python train.py --encoder_layer_scale_init=0.01 --encoder_drop_path=0.1 --text_encoder_activation="star_relu" --beta1=0.95 --one_sided=false --weight_decay=0.1
Rows from block 2 of the text encoder of a small contrastive image-text model, named by matrix and row number. Rows with one number belong to one neuron. Each number is 128 + 24 x the weight over its row's rms, rounded and kept within 0 to 255. All counts start at 0. Numbers have three digits each.
After each neuron's rows are labels from the 100 texts, of 14976, where the neuron reaches its highest value: "tokens" is the input token at the peak. Only what is clearly more common there than usual is listed. The data: photos with spoken descriptions (Open Images, Localized Narratives).
# fc1: MLP up (text_encoder.blocks.2.mlp.fc1.weight, 256x128), inputs 64-127
# fc2: MLP down (text_encoder.blocks.2.mlp.fc2.weight, 128x256, transposed), outputs 64-127

fc1.78:122146137091158161169152137126141164158120123124081168081124103141135121127149100107131148137134197153123157053122131132142151112122095085148121146159102134129131099104152123123131151130113073
fc2.78:150139127137134137122173109120176110085117068151136150118084067168135074167108139132088096121149111131146125129152102138123131110134160158151130120127128153118136114126120121167137137141149148
tokens: "of"; "are"

fc1.143:134104129133068165155123125133126097157064130143148195153126139125124144140134096130119127106096120130117140131133126123090165122174117160131143137088152086124141118148130112145145070116062130
fc2.143:122128148139147089164143149126101104133127100126128126138140126116172099122094127111111142126118148101133127123122112103118137119129115115122122128082120124088139135118125138089074124133130184
tokens: "a"; "we"; "<end>"

fc1.86:154122125121095137143157143100099110152144085141142124141111102153099127132111135144117119133073152110132130138108121151100084079146104098126110128118160128129148152074103127114148204142150108
fc2.86:137097039118123108133105143103183123149099171129153128095149121133105121148138129107143109184151109135137129132102167111145128099160120127142125118100113132152114084115132124133134126138129167
tokens: "the"; "in"; ","; "window"

fc1.93:110158121084089126164120087138105128126155150163084118131076167119140130119144135146153162158101152110104162155165132154106151132156130129130092125120125064175148127116122141127082123141140130
fc2.93:143048153112131129129171083156170106111157115137127124129139109122118093134102142112082115130125107150113082109119145157140119148110087183146146129132126171096091170136106113131183147136106124
tokens: "see"

fc1.43:132084099180158147137128109133132157115142115179138155143141136106075141129138111131073127147087136136143119104102128108115129114087098101166109185108130129112137157143119124125116136114146135
fc2.43:170109147099148143123117120104133116136129106130131104149143125163171143127082135097148111122148139072070131114114109149122110110186124170109117086139138155133128121143122093156088138150135132
tokens: "we"; "this"; "are"

fc1.234:182108156142151116086146105099112160144109100101183156123120118132128162160096136173149122077101138132117154131150125096105133071117108135112145134131158130101127142113135135140110162117146115
fc2.234:140122117128105157150104100147141096093173141144117124132111103116126112158154157073099133121095154135079107106101151097173136128112102138165125128168160087142177177130116123151164137159128122
tokens: "white"

fc1.16:121083115117140162126144124134124139121082147124103168125144121134124163135183123126087147146118125094146119094139134150120105141129158133087103120071120100133137113132105107185079159149131080
fc2.16:124135148115138123167107161127136125133118068146115105127124145115179138115119152106138148131090120127105103141153148162122139131114106117120101060119079135124120134172102116102136156149138121
tokens: "a"; "see"; "we"

fc1.108:105100163106120091167113129129118166115119142134120130156130148103133131088129142123142132126150172117143113109131144095116128103116117104100132130096110125133147133102098129128147178103119131
fc2.108:124142136101124114135143145101125078139122115132099097129133133122129119156121137130101106144114099106116137130135112139110138131122186106136134146137146085118107120137112126161138154169148090
tokens: "picture"; "image"

fc1.248:160130078123123098132110168126103129106165136168137130194142122112106127136128134174109121122134143124154138166154133126084136148158154095148108119131091123092124113149104124172127057128158079
fc2.248:118129152149066149068089158106136137131159124120125149162141174115166142138116143130146062145093103138136142119110110143152150104107131148139117126141102115122158128149121145153100125131113133
tokens: "there"; "right"

fc1.65:070148141115139174166131112165122159135138157156152102133121117107089134111118161096133113157096095087142121159124118109158111117118156129135156173113186109145121130157107092119145148146099089
fc2.65:123135125154169157115131141144137130147141133145124149118151119108157095211114119141173167129100151093155115125176095163124152092143090093129127074086134156115134157123158136118092131135141124
tokens: "and"; "trees"

fc1.161:120109112097165130117139112128165158128104133107137187170104126115133139093161114135113143120176124126123124143119130099128129139151101075127115151096137112138147140106109125095130138075101086
fc2.161:129128118112183155149169124158094158127205119139126133134143102107130127117134105144179149128112152119118128119128106179102084102122120078104140137139117155154116141126162122076137140154134123
tokens: "many"; "trees"; "image"

fc1.241:149122163089149096122109106109120161102158097178121162128140100117095156127164133127142107147111102087144141120138146148132148092121131088115140142165112127134121155133083173127093135170150084
fc2.241:127110137146097128115134171116191094167142132112092127125111146125140107165146129115146148120127132110175157182151073144114134118160128123154128128075094112092103107139124131116128138153110119
tokens: "many"

fc1.160:157145115169120129110136197141124129145112161108128121105155141079125090158173130122133125158118147134105130079142133148119093126135124164124114122146130117069135150096137113119135160122128116
fc2.160:125165161099170081110134130060092118130116146124133119125095130141143119102128164161120144113127157145127113161106187133146140106119146108120108138130172149138131104168101129125121145125142114
tokens: "white"; "."; "there"

fc1.187:123079114096143094168137154110092140120131102122110159119106129151125135124126125150121139128126131095185118148139116120122093085131125128135135109147100133163162176054124163086131155128128124
fc2.187:118101128119110118156109157162128124125135116149127127157118139168096163123086115122180105171101136107138131107140129107155169118129129081114109108116155127127142120115116125084126077116115159
tokens: "there"; "and"; "are"; ","

fc1.208:107112103110097134131148093125103147119122154131137137086060105119110076126101097132080106149104177157131174121176112111140174172066127091115144124113123119138127092110134144151110133114123118
fc2.208:121138134137146151135121113124180116129124114121134141102117116099133135121096159072150116132137120127134128122146097114130098048176102135125138114155157149125123157092126114146100132177112161
tokens: "there"; "and"; "can"

fc1.32:114087088135115061130142144146075112144143132130127138161151142131175116123148085152123127092101171094134133123127097147113113116128096125164154138101175148122124097122077141129138138109156189
fc2.32:126122145132096121125124134124125124137099154087141096086090095145108131148105153072091162157165123124122148137125140122149135152085112116141148124123124149119146186107140114111079061118134127
tokens: "-"; "<end>"; "smiling"; "colored"

fc1.96:155117130141142133144127090092161129150101192140130140138170146137113108107164133104102152144082161117110104124090139116093163130151116123115129168147127113092128141133140119113130147158146116
fc2.96:140115144141121165126112147119128148110111155140088125137130140121173131090186088138099149127109116119128126111102132079159119131151122145142119128102165111119181134161149167146160130119154133
tokens: "white"

fc1.181:102170100134147160113103172154093137136113157132153124067102108163119153126118142156126179150156143112147116084124107091150102089114136111123136095138097133130186126120125102109141172151128087
fc2.181:124149160120089131132132117075130118110121122110117122164091133131156120121136138113093094137100121120174136142132152085096117138123120105111134159128173092115134125137137135140153151098147136
tokens: "road"; "floor"

fc1.127:144118129134056108086157132098124127164158095137126128146125131162107136125142207101097124155131132117162120113164087183109132137083157095112141165137100139145156112081136112141108183149120123
fc2.127:127129128103132102126114056119170140139165135127126141122100140122175132140140118133143139122149124131145160133142138178064103101188120126125136126155128148123114115124131139135130162130083138
tokens: "many"

fc1.1:119153140043123137162129089136147134129107173141126109116145132201138153142111174075133123171149133128103136133127155110127118131105127078112108124097122127115132082132132131142121134144127142
fc2.1:136110124131113105136131128104113106145116073119057132169114161118128143108147140138118052140136098117144142169148140125127092117127136157131128114144140166129148146133121124142142114157138154
tokens: "."; "<end>"

fc1.97:084116106065123114110149164091146126176137126152134105077133109156125122123137135103109060119102146159186135092142139123133175149124105105142094148113137167093129136123118126144163115128108134
fc2.97:156133097117120130111121070105159133165137127151128128082114105093069124107138156139135130097195101151127124149128127149121125102155176094098129184115136130140141112110105128182097110120172123
tokens: "."

fc1.212:104133099094100114118175100143139119136079090116114141139113107136128120124121131059150139147112127140098154126147122101111187088119109131150113098126129124118152107075123141112112107143127125
fc2.212:145118102134127136091146099121122152083094128150148158150149124107168088146123140174137114135092147153146122094135116123146166099088164133103118142153101102139168116165100144118163162108137120
tokens: "bottom"; "see"; "back"

fc1.222:068138134133087126157099125134125079124155122150135101131161146131122139167118119131170157166187146147136115115149141148122108144136139075113158116086139127097159126138127109167094153140112133
fc2.222:121134147108098128103181141128126133146151142110110111129121125095117119146150126156112135134075136125145123108111139148144142147132119165093148138115112114145141192107154129074117160124109144
tokens: "horse"

fc1.53:141126051143108126132128110131097133140124118126119159129111149144110116139134120099101148161182161120145121136127151106099151140124136134094124138107127132134129178157141152161130123146171135
fc2.53:141125143069175100129118128130182130152088100178143117122104061126140141076119138151121075123141074149127134134165165117128135109136138148151098123114119134145131085124083105101141162129095138
tokens: "dried"

fc1.221:099085150103134137161114126133147126166095109130091171136170133089140121176153131109135119119135131164132139166125139085149119085087081144114126118075137087127123136128149130126119126075102133
fc2.221:140102110120152134128137141127152110159081148118125133144156145120118089138105135143189133086107074115127108161148119150137134146107129115109143137091098131115139097121106125104127102174164151
tokens: "."; "and"; "there"; ","

fc1.54:147089126151130167146145114158106135116103126150107173161127088137122144092137116097141121083077102098120144103141138116116103167147101119112127122123170194116132109108109137128147147165137134
fc2.54:110164132160115126161092124117139124094127129097146137140110136127110140108116121101144134150095135139114143128118129142119132107121111146142131109092121117196139131107180147148076140115143166
tokens: ","; "in"; "we"; "of"

fc1.153:132126136125107125154127117125153164102107080111135199135128114133137140147115119076127139137116077106125165154193101136100158126157081111138138138097103147129141145112160113096119203134149116
fc2.153:130111120083133117096150124125132127102160140119120093141114117141106137123130117133141089058153174133137144091118126133165098119120129155128141135150102103129105121120164157127125145130096142
tokens: "many"; "of"

fc1.194:146118129105139125134121097145109129127146065132059137131127109135127115120098137124111147146101133165130115153128116137126126078195061099122087088107107132133127128141101159104199124135162107
fc2.194:109125077152115145139104180107120119114083158105149126096120091132149188112137126085129103127118143130133139110127159057118135173103158143182123140110140170131140169145164066129120139123095143
tokens: "the"; "in"

fc1.13:127125138145144131068138100167137138136098126151137141146171149128104147140176129145153095150102126102133124130158163167113121116154142094125124158125089109145125148090065121114119196161110076
fc2.13:102132137107137145126153132076183145131113133094104166116106132114134101164124102180120133116117130142096165152151116156115122126135115125140148096100125137116125117189109093132114131155122128
tokens: "bottom"; "white"; "<end>"; "there"

fc1.62:131135146120081110150147104061172119142135119176078148117147142103124136141108143110138083149143158131100132118195129157154116116085147113119112105160104159122144150154139130138105156177100119
fc2.62:124108114132163104118126118139092142104131142155125184091147154121136095125131126128130146108123133145118137136120127159143119118168078130091110154125138138114127132097129112092119144112107126
tokens: "sun"; "dry"

fc1.244:148119151121155122149118144107115151134151115120107073130118092118100176125137106173134142160219119082139132115158112101126114110136181117114141129127112121115160117123091138113127172075127152
fc2.244:119075108149106141141122122152116129167139171133123122131129120158093132097118104151156130151145112095149164132095179108120115142097146109129133116147110116094146077130086126136128100156115131
tokens: "sky"; "see"; "<end>"

fc1.100:124136134142131114089120147111144129126109146109148154145128076128148164125118119103129146166109071102101147091106145131166139123072144139129179123126142129129123114175138159106125142148104166
fc2.100:118117141127104135180102094133123123133139125150097134093130161175110102144166129132104099127155168153154108124127121127097141138174123133134096113133129149143121111067132087126132121142125098
tokens: "."; "pavement"

fc1.48:125123105142121084119138131116118108129160121139132064127095105128117188123138100124123115139188149142155136138127077102096086103167178139107157118161108132122136115151111148158133135138120142
fc2.48:130119113147126145132096152146080131151125116136101142173177143112139084115099104148115131128127125136065132108114141126121142181112125105102123129106086153116123124159162118128128091081186135
tokens: "are"; "<end>"

fc1.10:120125112149091144129133158125129158118130148139093102091132102139109105067137089161070126149190126158122126161116159097090100153163125124130117093171136093134131151136116114132144075114079099
fc2.10:166129120124126110136110089087079142145097117118106125135193126124104118129088119159176140115129076135082124151127149158147120108128115076112153118133137180098127141153173083144129132145169190
tokens: "."; "there"; "and"; "<end>"

fc1.182:155116113131125123097142134113132116107120128133126147137089097107110152129155169129120133129128128153099185137123177141116123120140091132128107112130104173078134099144106168114137110131118112
fc2.182:077126144087120139086160114147119145137110139135126121097152134148106157101142114146127121135144105113161101151171111132120142150165144110124078170113146089191108184114129115126137127119126132
tokens: "and"; "<end>"

fc1.223:113165129165091150112128121106148131142139107149133106138099129159160104132090159110104174169097130116145129144120118090101134150098127125122159154058124129137128138135087118111113149144126141
fc2.223:132131141088125118146149125129107122105135150121134104155156106114116168107144131144148104129181128147136126128114153141111122157125127124101110132186135149122109146168118129175151097148136130
tokens: "the"; "."; "sky"; "and"

fc1.163:084112181117127151160151189128120159096135131106138132114113149113161134103113105142118112160161139123118142131144149131108135127164129121153139139101142166130093125134135099133126143114112087
fc2.163:122130115125071139129136111174126107113137117162121126106131098161124088124139122111143131138117130180176122089176139128103105129134128138098153129087152101156144153177126157122138119121115129
tokens: "the"; "."; ","

fc1.170:121132124128118139128159124108156174133156100136140176123122127132128100144122115143087165098116117135169113145131124133103110116126089085128068119143110116149146153158154126115172096132137075
fc2.170:138106150126190113149121132163099115119105135162126092100145152099139137155125131159152099126137106117139076165069137147137140105097162133109137141113102130126133135100139139130139115143108122
tokens: "the"; "we"; "see"; "there"

fc1.88:119108107137112122133154130112141130163134153099090161147110081140112148129144102090099138175110128169178139131143149104127148136099143128112119145076178103138095108099130142125169153113153112
fc2.88:125143121111135137146110160110151136126063130166119099088165133145161145142149142108091112104111115159126124118110160114155126147106122127115120076094152159158079122130122140138118108099071155
tokens: "a"; "the"; "is"

fc1.29:104127127153153103087115117142117156170141183134170114171119106146124132144087135106109097163154173106146127141094115147117143155120121145093137151082121146128165136146076116127107156126126098
fc2.29:136093094133151110136181126132094128114147167163121109075109121138116123075162088136097133090112129103113180128120151131120137143149141081147128150113088117189113155127124110098072109116141137
tokens: "white"; "and"; "<end>"

fc1.227:134101131112144165098116169108124153098090156157196110123155079111143150143124151177118110130120135129122138135166078143127138109138130113130120139101114142135134108122123119137124153100132104
fc2.227:163149150127136100102129140135134129143141149149118143163111140078142062114126102155154142126129200153136115108111102175109129090142126158122118107106125118118140144147147148116137158140152125
tokens: "yellow"; "lights"

fc1.250:132124093178126138141124129084126134119111171168136121149126129163140148151170138130105151131122078121154099114152123130118071092157119097124061152122126126157107138101145118123099121127142083
fc2.250:121143096164057140124129133168153117118070065139102141162132127116118128121107143117125145153108117121111149129109151096133140157124191115120101134135148096151127119125117158117131070094148160
tokens: "and"; "photo"; "in"; ","

fc1.34:135095136121102111092182121141130121121124189105140131110139113140145083146109130171138132156148153102100096115165106140139133103153107075151148160133173179125128143120101157138117097098130138
fc2.34:143170137165154127131105132101113104146118077191170099147128117126120149125125141109112117096136090150132137159100119106137044132128149134159119127159139109097120124115138139137122143152114128
tokens: "see"; "and"

fc1.35:103150114126116137117142071114145108106117071143112112124177144139116131156122142136091100110126108123099133160173143115130106103109113096116139156114107127139129102136129126146120156126152131
fc2.35:142133136161123105121095118113105133108130151096139147127137126112106162104089144108132117141092104163133121140101141113139132127130132146165080133177118163101173142154112070180146128145123158
tokens: "<end>"; "."; ","; "at"

fc1.171:144175111085125149171158107093117136074195129140077125160136118157147133110111165099107117132152120105111131138131100116077134129150158152122154118130095140128116119090127145153102118098142159
fc2.171:110140150163122128126112151128125136110112151114142138104126147104142125151165077134096118079159161162140125121111097159151101106134111134125111157117101099116163141131172094118097173124120128
tokens: "with"; "many"

fc1.254:154140136138145146143124138143159107151131145195084130115138152101140169156122137122131176118135092166119164117122098083140112105122110145130120163125120169132172179131154125108127115127137116
fc2.254:120093159107133121120152093145069142115101163115118106132148176123152121120169137142129168135126135077113124151132107149132148124175146035112135111140160067164131150102098131139149161141161134
tokens: "bottom"; "purple"

fc1.139:108161121109126148108106161117096118133122159149118097189109145136134160107146136131115124140152156116103173129123130089132111171148149103130152116117088162148138090119095141139140126123121116
fc2.139:125135152113144072162140157132087146154127093094152124125146142137156102143057115146164122138110112115105102130127133123135079154147105131132087126132143131066134102106158136139126156104153164
tokens: "and"; ","; "at"

fc1.60:127095136133139125133169108156165130110169129160136112098135143114122122132123114122100131116127103162151131198140165154163181123143132127091112125126167143144113112120122112125112108133173142
fc2.60:139181103133107156109115166132148126122126183097061175124121063127137107134126105140129154126098149124117185135120075140133112110149105141104152089115140140136163138138169159119141130108135077
tokens: "lights"; ","; "can"

fc1.174:149117093142145069134116109129143134124120160114124119140144138116142083137151119148110134140141136159128149167086147147152108122148152113141084125084141144126145155106151106097129177082167149
fc2.174:153099169125080143136137143146103145107115139118171137111131128139089141117141111118117168134125126128127136150139136096122140106172118139148141155146130129128137127135130166097134099152136091
tokens: "white"; "."; "<end>"

fc1.5:094124098158149164089120129124081089128166089168118154181116107128101120095120147122092123135108155128121102128123115143077091140102135120155132156121114104126109139157122137104109183157131126
fc2.5:130103128110110074131143105118103129143174146110128065134094159117113126107142133130117097158126129122142154168125129130118175145119125129074140115157163113146100124110142117179130129110103122
tokens: "road"; ","; "buildings"; "are"

fc1.186:156072127129128130123124079157101153119096132150099154143106175109130135121115122087133134146149136142118134162113173116122117072133100124111186097126144094138141136124133117093166134128133131
fc2.186:115190110149120141121101155107117094166165124134156129159103114134136134147115171123110144140137116133164111131129124099161126129112119140140130139165154157091137105114147130172140141122112150
tokens: "there"; "can"; "are"; "<end>"

fc1.63:123134134095086105126172125104122129124118142149075109142145117172098083157089106125120085130062131133095139129124126121144120131189133188113121112109132088161153172122161133091135105116121122
fc2.63:117122127155119156131140151129143136060143146116133185116114126121142118108143124162121186127117174091183144096183084170094150062106123107130139121178118155116158120113120124121099141136107123
tokens: "wooden"

fc1.122:123097087121109124138127107102127151102138098104126122135111107118157163164121150125129119083156103110142105127177107127146148135131127111127161155116116179122101114126114112108140212106163114
fc2.122:155111092106147121108140140169148164154141119144106156143124115139149129119135123128104138084140171127154183109135136155116120147143082133151172092164119091147148125120171169104158093150114106
tokens: "many"

fc1.249:142146104078131136138128144143126133108142145139129154110070120146110137077116140110124152135113131106111162118165124154103145109138111116158134128164086182088095126127083137097099158169146094
fc2.249:097154149134128125181170115133099113122123104163158133135114149138117106129139146142108130108145144118097141101155136139122079155146113118102131148106156131183145134153185061155130125129119159
tokens: "picture"; "we"; "image"

fc1.157:117133128136117119139129126128149094096074137173157136111129154125121142159123111141125137130126123136124137111135149136132145088160114110132149129152155198098070142144120129111105097138148121
fc2.157:144138149120086118129106194104106130118141082136107146144123126127164105150145162132152130129108148119096154131179119135126132106103149117120130131135104098135197117126129162121145148113113106
tokens: "of"; "see"

fc1.52:137113137117110146117135123121145133138138116117112114150135128122105109106109130137124073183149127137131137155163172141101108127120132097093100121112099111082138149104094144103051150133128170
fc2.52:151131120132120114102148105140144109135119122156162111103088098111079149103130111141119120130153143156142166107068129117154136145120123136100120165150126126148141122102128151141122153137125124
tokens: ","; "are"; "monument"

fc1.91:128112145130156161148071121130108137126138105127108127135143141128133181116132106129057120157129093105128102144141159169114130134145160169105100105108114111156124121139127122113102141133151137
fc2.91:108103136118157113133131161099100117118150131117110137141114105138128131102122169145158161130108153130179169113099126134116112158129134130139128120175127146094141140103116149110066149123103090
tokens: "sun"; "floor"

fc1.232:128130096111131140142103145108125159164104135134158180138159119139104146166136129102072135096120127104131114099143134141112119136159096136103117124117133072103150168123093106133163145130150113
fc2.232:126100117164109093123136141149117134097128107112175113069109092124145135140120138117100125165123115106150135147157206097084131173158122143123123115092116160176114140103135111060113146096133128
tokens: "and"; "a"

fc1.189:121135125133090139161118133131114167103156126152112170121142083129151111119115136157078147123120122138134090136117111106114104117133126142108147157109195081138125117163162136104154117105090101
fc2.189:177119087097148127130158120128101151140050081108155104139148146114169112152108131121134198096122113106120115144131128122127134127156153122124105120138092163130120154118109097077119130156126121
tokens: "some"; "and"; "in"

fc1.24:130157080103166113120102122112108146194136145168129109123134097141083123153080173102152121126135128131114089145105163068089115142177125165118120134063129117124145157145116128141152150156158136
fc2.24:133128171110110139107129114117122145122121119074129136062125146151115142121163149131096126149155098116113119097144166136110129122109128180107142133123134173175084143108135132115075110143110131
tokens: "picture"; "of"

fc1.239:122126125107184144165124154155070142123161109120120123127103082127071127088102161131141116157116136132102115121135144182146107134140106094158137141120080134106113136146087134113117162135128148
fc2.239:102127149126147144172154132126175093129118098135109123117173128144143121131122063097118102106133114146110142119139160117108106109152128116093104107104179131203109136146190048118120147113123114
tokens: "we"; "this"

fc1.25:123174128099108067159148129092148118126142149146116104129175126093167100129121142122129078117143131093154159122157109144141111106163119143076144142109115099124146094135109115126127156135079111
fc2.25:101094100129113143113160125145123184193105121129094148123083126128141149132123078126143137118142133152103148094161134148100135141156136140165127100081123125097145124120111137090139104098103181
tokens: "bottom"; "see"

fc1.95:146066100098147097070113165061145140180106112136112123149133128110119095124159074118127123154129160160129098164155126123128135115098122082137136117120159128123171171118127138130136178147132111
fc2.95:104126123154101186134158114127118125102174122173152130114131111123115148095139139127121165119127134113121142111117129121119125150115152151159141140148094109136130135138147130183148128142144111
tokens: "lights"; "brown"

fc1.36:186133125160129119153135157113123135145131150137186124131128097123114100101117139149106089155107129127115163126140152148118103139143108100083128117145116122101120081113072151111145164127088135
fc2.36:128095153098161157129137124125194120124173102123089177151177123134086147150113164114119126121115125089121144123168118133100140159144112125104127121103105163143118133124181126134124132128126134
tokens: "in"; ","

fc1.165:106127072134100123183087099126078119158099150155106111149121130133083100101154107158085177136143128147144125122132131154106121165169096127133116125113077159122141129116173114136121118132129146
fc2.165:142089149128143121109118121132115169138101126114142115156151124120130156111062124156155109117163106138103136160107131095195149147063147089146112134138146139124130141106111140138164092089180195
tokens: "and"

fc1.253:103130168099100123124145097099153138104123151149138132113093130115148168143142125160100129129136198097123129129159131137117140057174118111097126134095156140152146159109110170125132150105130130
fc2.253:129098150150111108129106126152101123166145127136144117105154135107098122158127117079150132137137056143138096135091118124105119155115147113134129113141156184107130137118129131148136097135115152
tokens: "see"; "white"; "sky"

fc1.75:130138087125127147160141140112125122150153142103121154080167084151125147106140125142098149106127125149113116152100143077133150134097070151098164103124130094098134179142121132105140151146130119
fc2.75:154158124132148122147080127147132152142118128102123146149126129151134123090116127128152135092109103176136087132118155122157143131105134113134090092128132143138126037126093122103168130106105138
tokens: ","; "at"; "have"; "and"

fc1.203:166103144140122136193093130134105154123130140143133145191125131174110180111092120127146129164129161107143120155135157142132161165143123111160090119113133104146119143110118117147127139126120130
fc2.203:091148137147081115074151085151147126066171128154114142120088117116122108109178135148114105108143135168120113122125126090124119093111186140114124172107126107178140143121145184133128120106139145
tokens: "<end>"; "on"

fc1.228:133091142145151091138113123068099166158127163133111127123126130138087099099110124132131104116128165127132144102115123109102151120114111101138152138095134134110148120122114145093130141153141151
fc2.228:154154123120140149159083122112167146156129113143129075134103116132103102156093117127107084115150124153107157105100132107178130106179135114116121127136139129130134087122126127130124152136103109
tokens: "dry"; "sculptures"; "are"

fc1.17:108116144143123120150123123104127122131123116147111096090143104157111163112124149107137108145138115142126091183149140124112136138136167049066103118097053104145144126128135168151131143117142117
fc2.17:118130118152184145098127172141126113126101137132085126132137184125151125132146094122118164117098141104116151075148133128121146139110101158205161098141125115082101117131104109109139128145102114
tokens: "the"; "a"; "in"

fc1.237:132109096143113149140128110106142147100145126121148089115112153127108144125114130122164133165210159060097131138101110121118134078120117144107157125102154130159133171115112097123147146143131134
fc2.237:136091135082130161154144107103114114141116149114131132093146112128107123108157156127116147135107147128169096108163201119081114158123145139127171104215120127087102146162109125154127101137123123
tokens: "running"; "<end>"; "."; "and"

fc1.115:106165091114102141145114064122138143150159106127105169144174123128146106136153164143106111110135143180138084152117144085126141085112092127164163123160129126092133132117118135128165122120126177
fc2.115:124100123137158080123116151157134129139155134156123128131122127132149147093134121092147135112111116120163137097152153124150148112111099126130130081133107145070137120133095125137148174131062132
tokens: "sky"; "and"; ","; "are"

fc1.44:074146110109120116142142149118101111111160117139145131157125097134129133090157111138083113122146170140126135101140119156156127132140124129137137142116127115094129125144138151154127113082098136
fc2.44:136126126121114098101094129116128128157136146108141136108143169148099139065141143118103127107176118147132165148115128089086117111131130126101125102102164132100158139118132134143109065164124144
tokens: "in"; "."; "and"

fc1.47:099196128092103112117161087102130125133148149124130117114101092154121154122114136112137122125112079131113112136084166086106101153156166120119100153148131121073136101125151131141157100123112149
fc2.47:118073117165095143124123141136163109142118119134095136148131162112112101121152109124083117135151162137126169102141116159130127092127108115140163088086147156169146150112129163126114104161135110
tokens: "."; "text"

fc1.195:117139127127141134115126114081132148108163129140124108106129101142099165139119152149080105113178120157081118184137083149144134108145065121136165135161132129119129121110149109095120159125124121
fc2.195:119132109120152114110143152112133121127146142164169130117150134098131138147117124116124120134141149144129137127107058123125154109174146178139128134131117119123161116094116157185115117093176132
tokens: ","; "are"; "<end>"

fc1.83:143115103133129112164155109113147167120155125096112108113134109130112126147100158160081134082149155115112195143126131174100124080150096115072168143125111106123145143146126177144091099095166130
fc2.83:110130179107129092128120127160114120128132157104139118100122139140123123146142122120152091159152150135120129115127186109134108205157136165102131141103168119156087132145152102130123177112123107
tokens: ","

fc1.173:123183128143103094087152124162087122109077160106118117131120086154132136092134136141115129075148115128133174116103128109137161164190107144126124116093119128116147106102170143105145117174130083
fc2.173:108107126105120111130144124135131134133126129106131131128143107156141112110139166153124147121142116132127089153138138101106091164132110135109112164129184139105155150119081146114127122126155143
tokens: "green"; "and"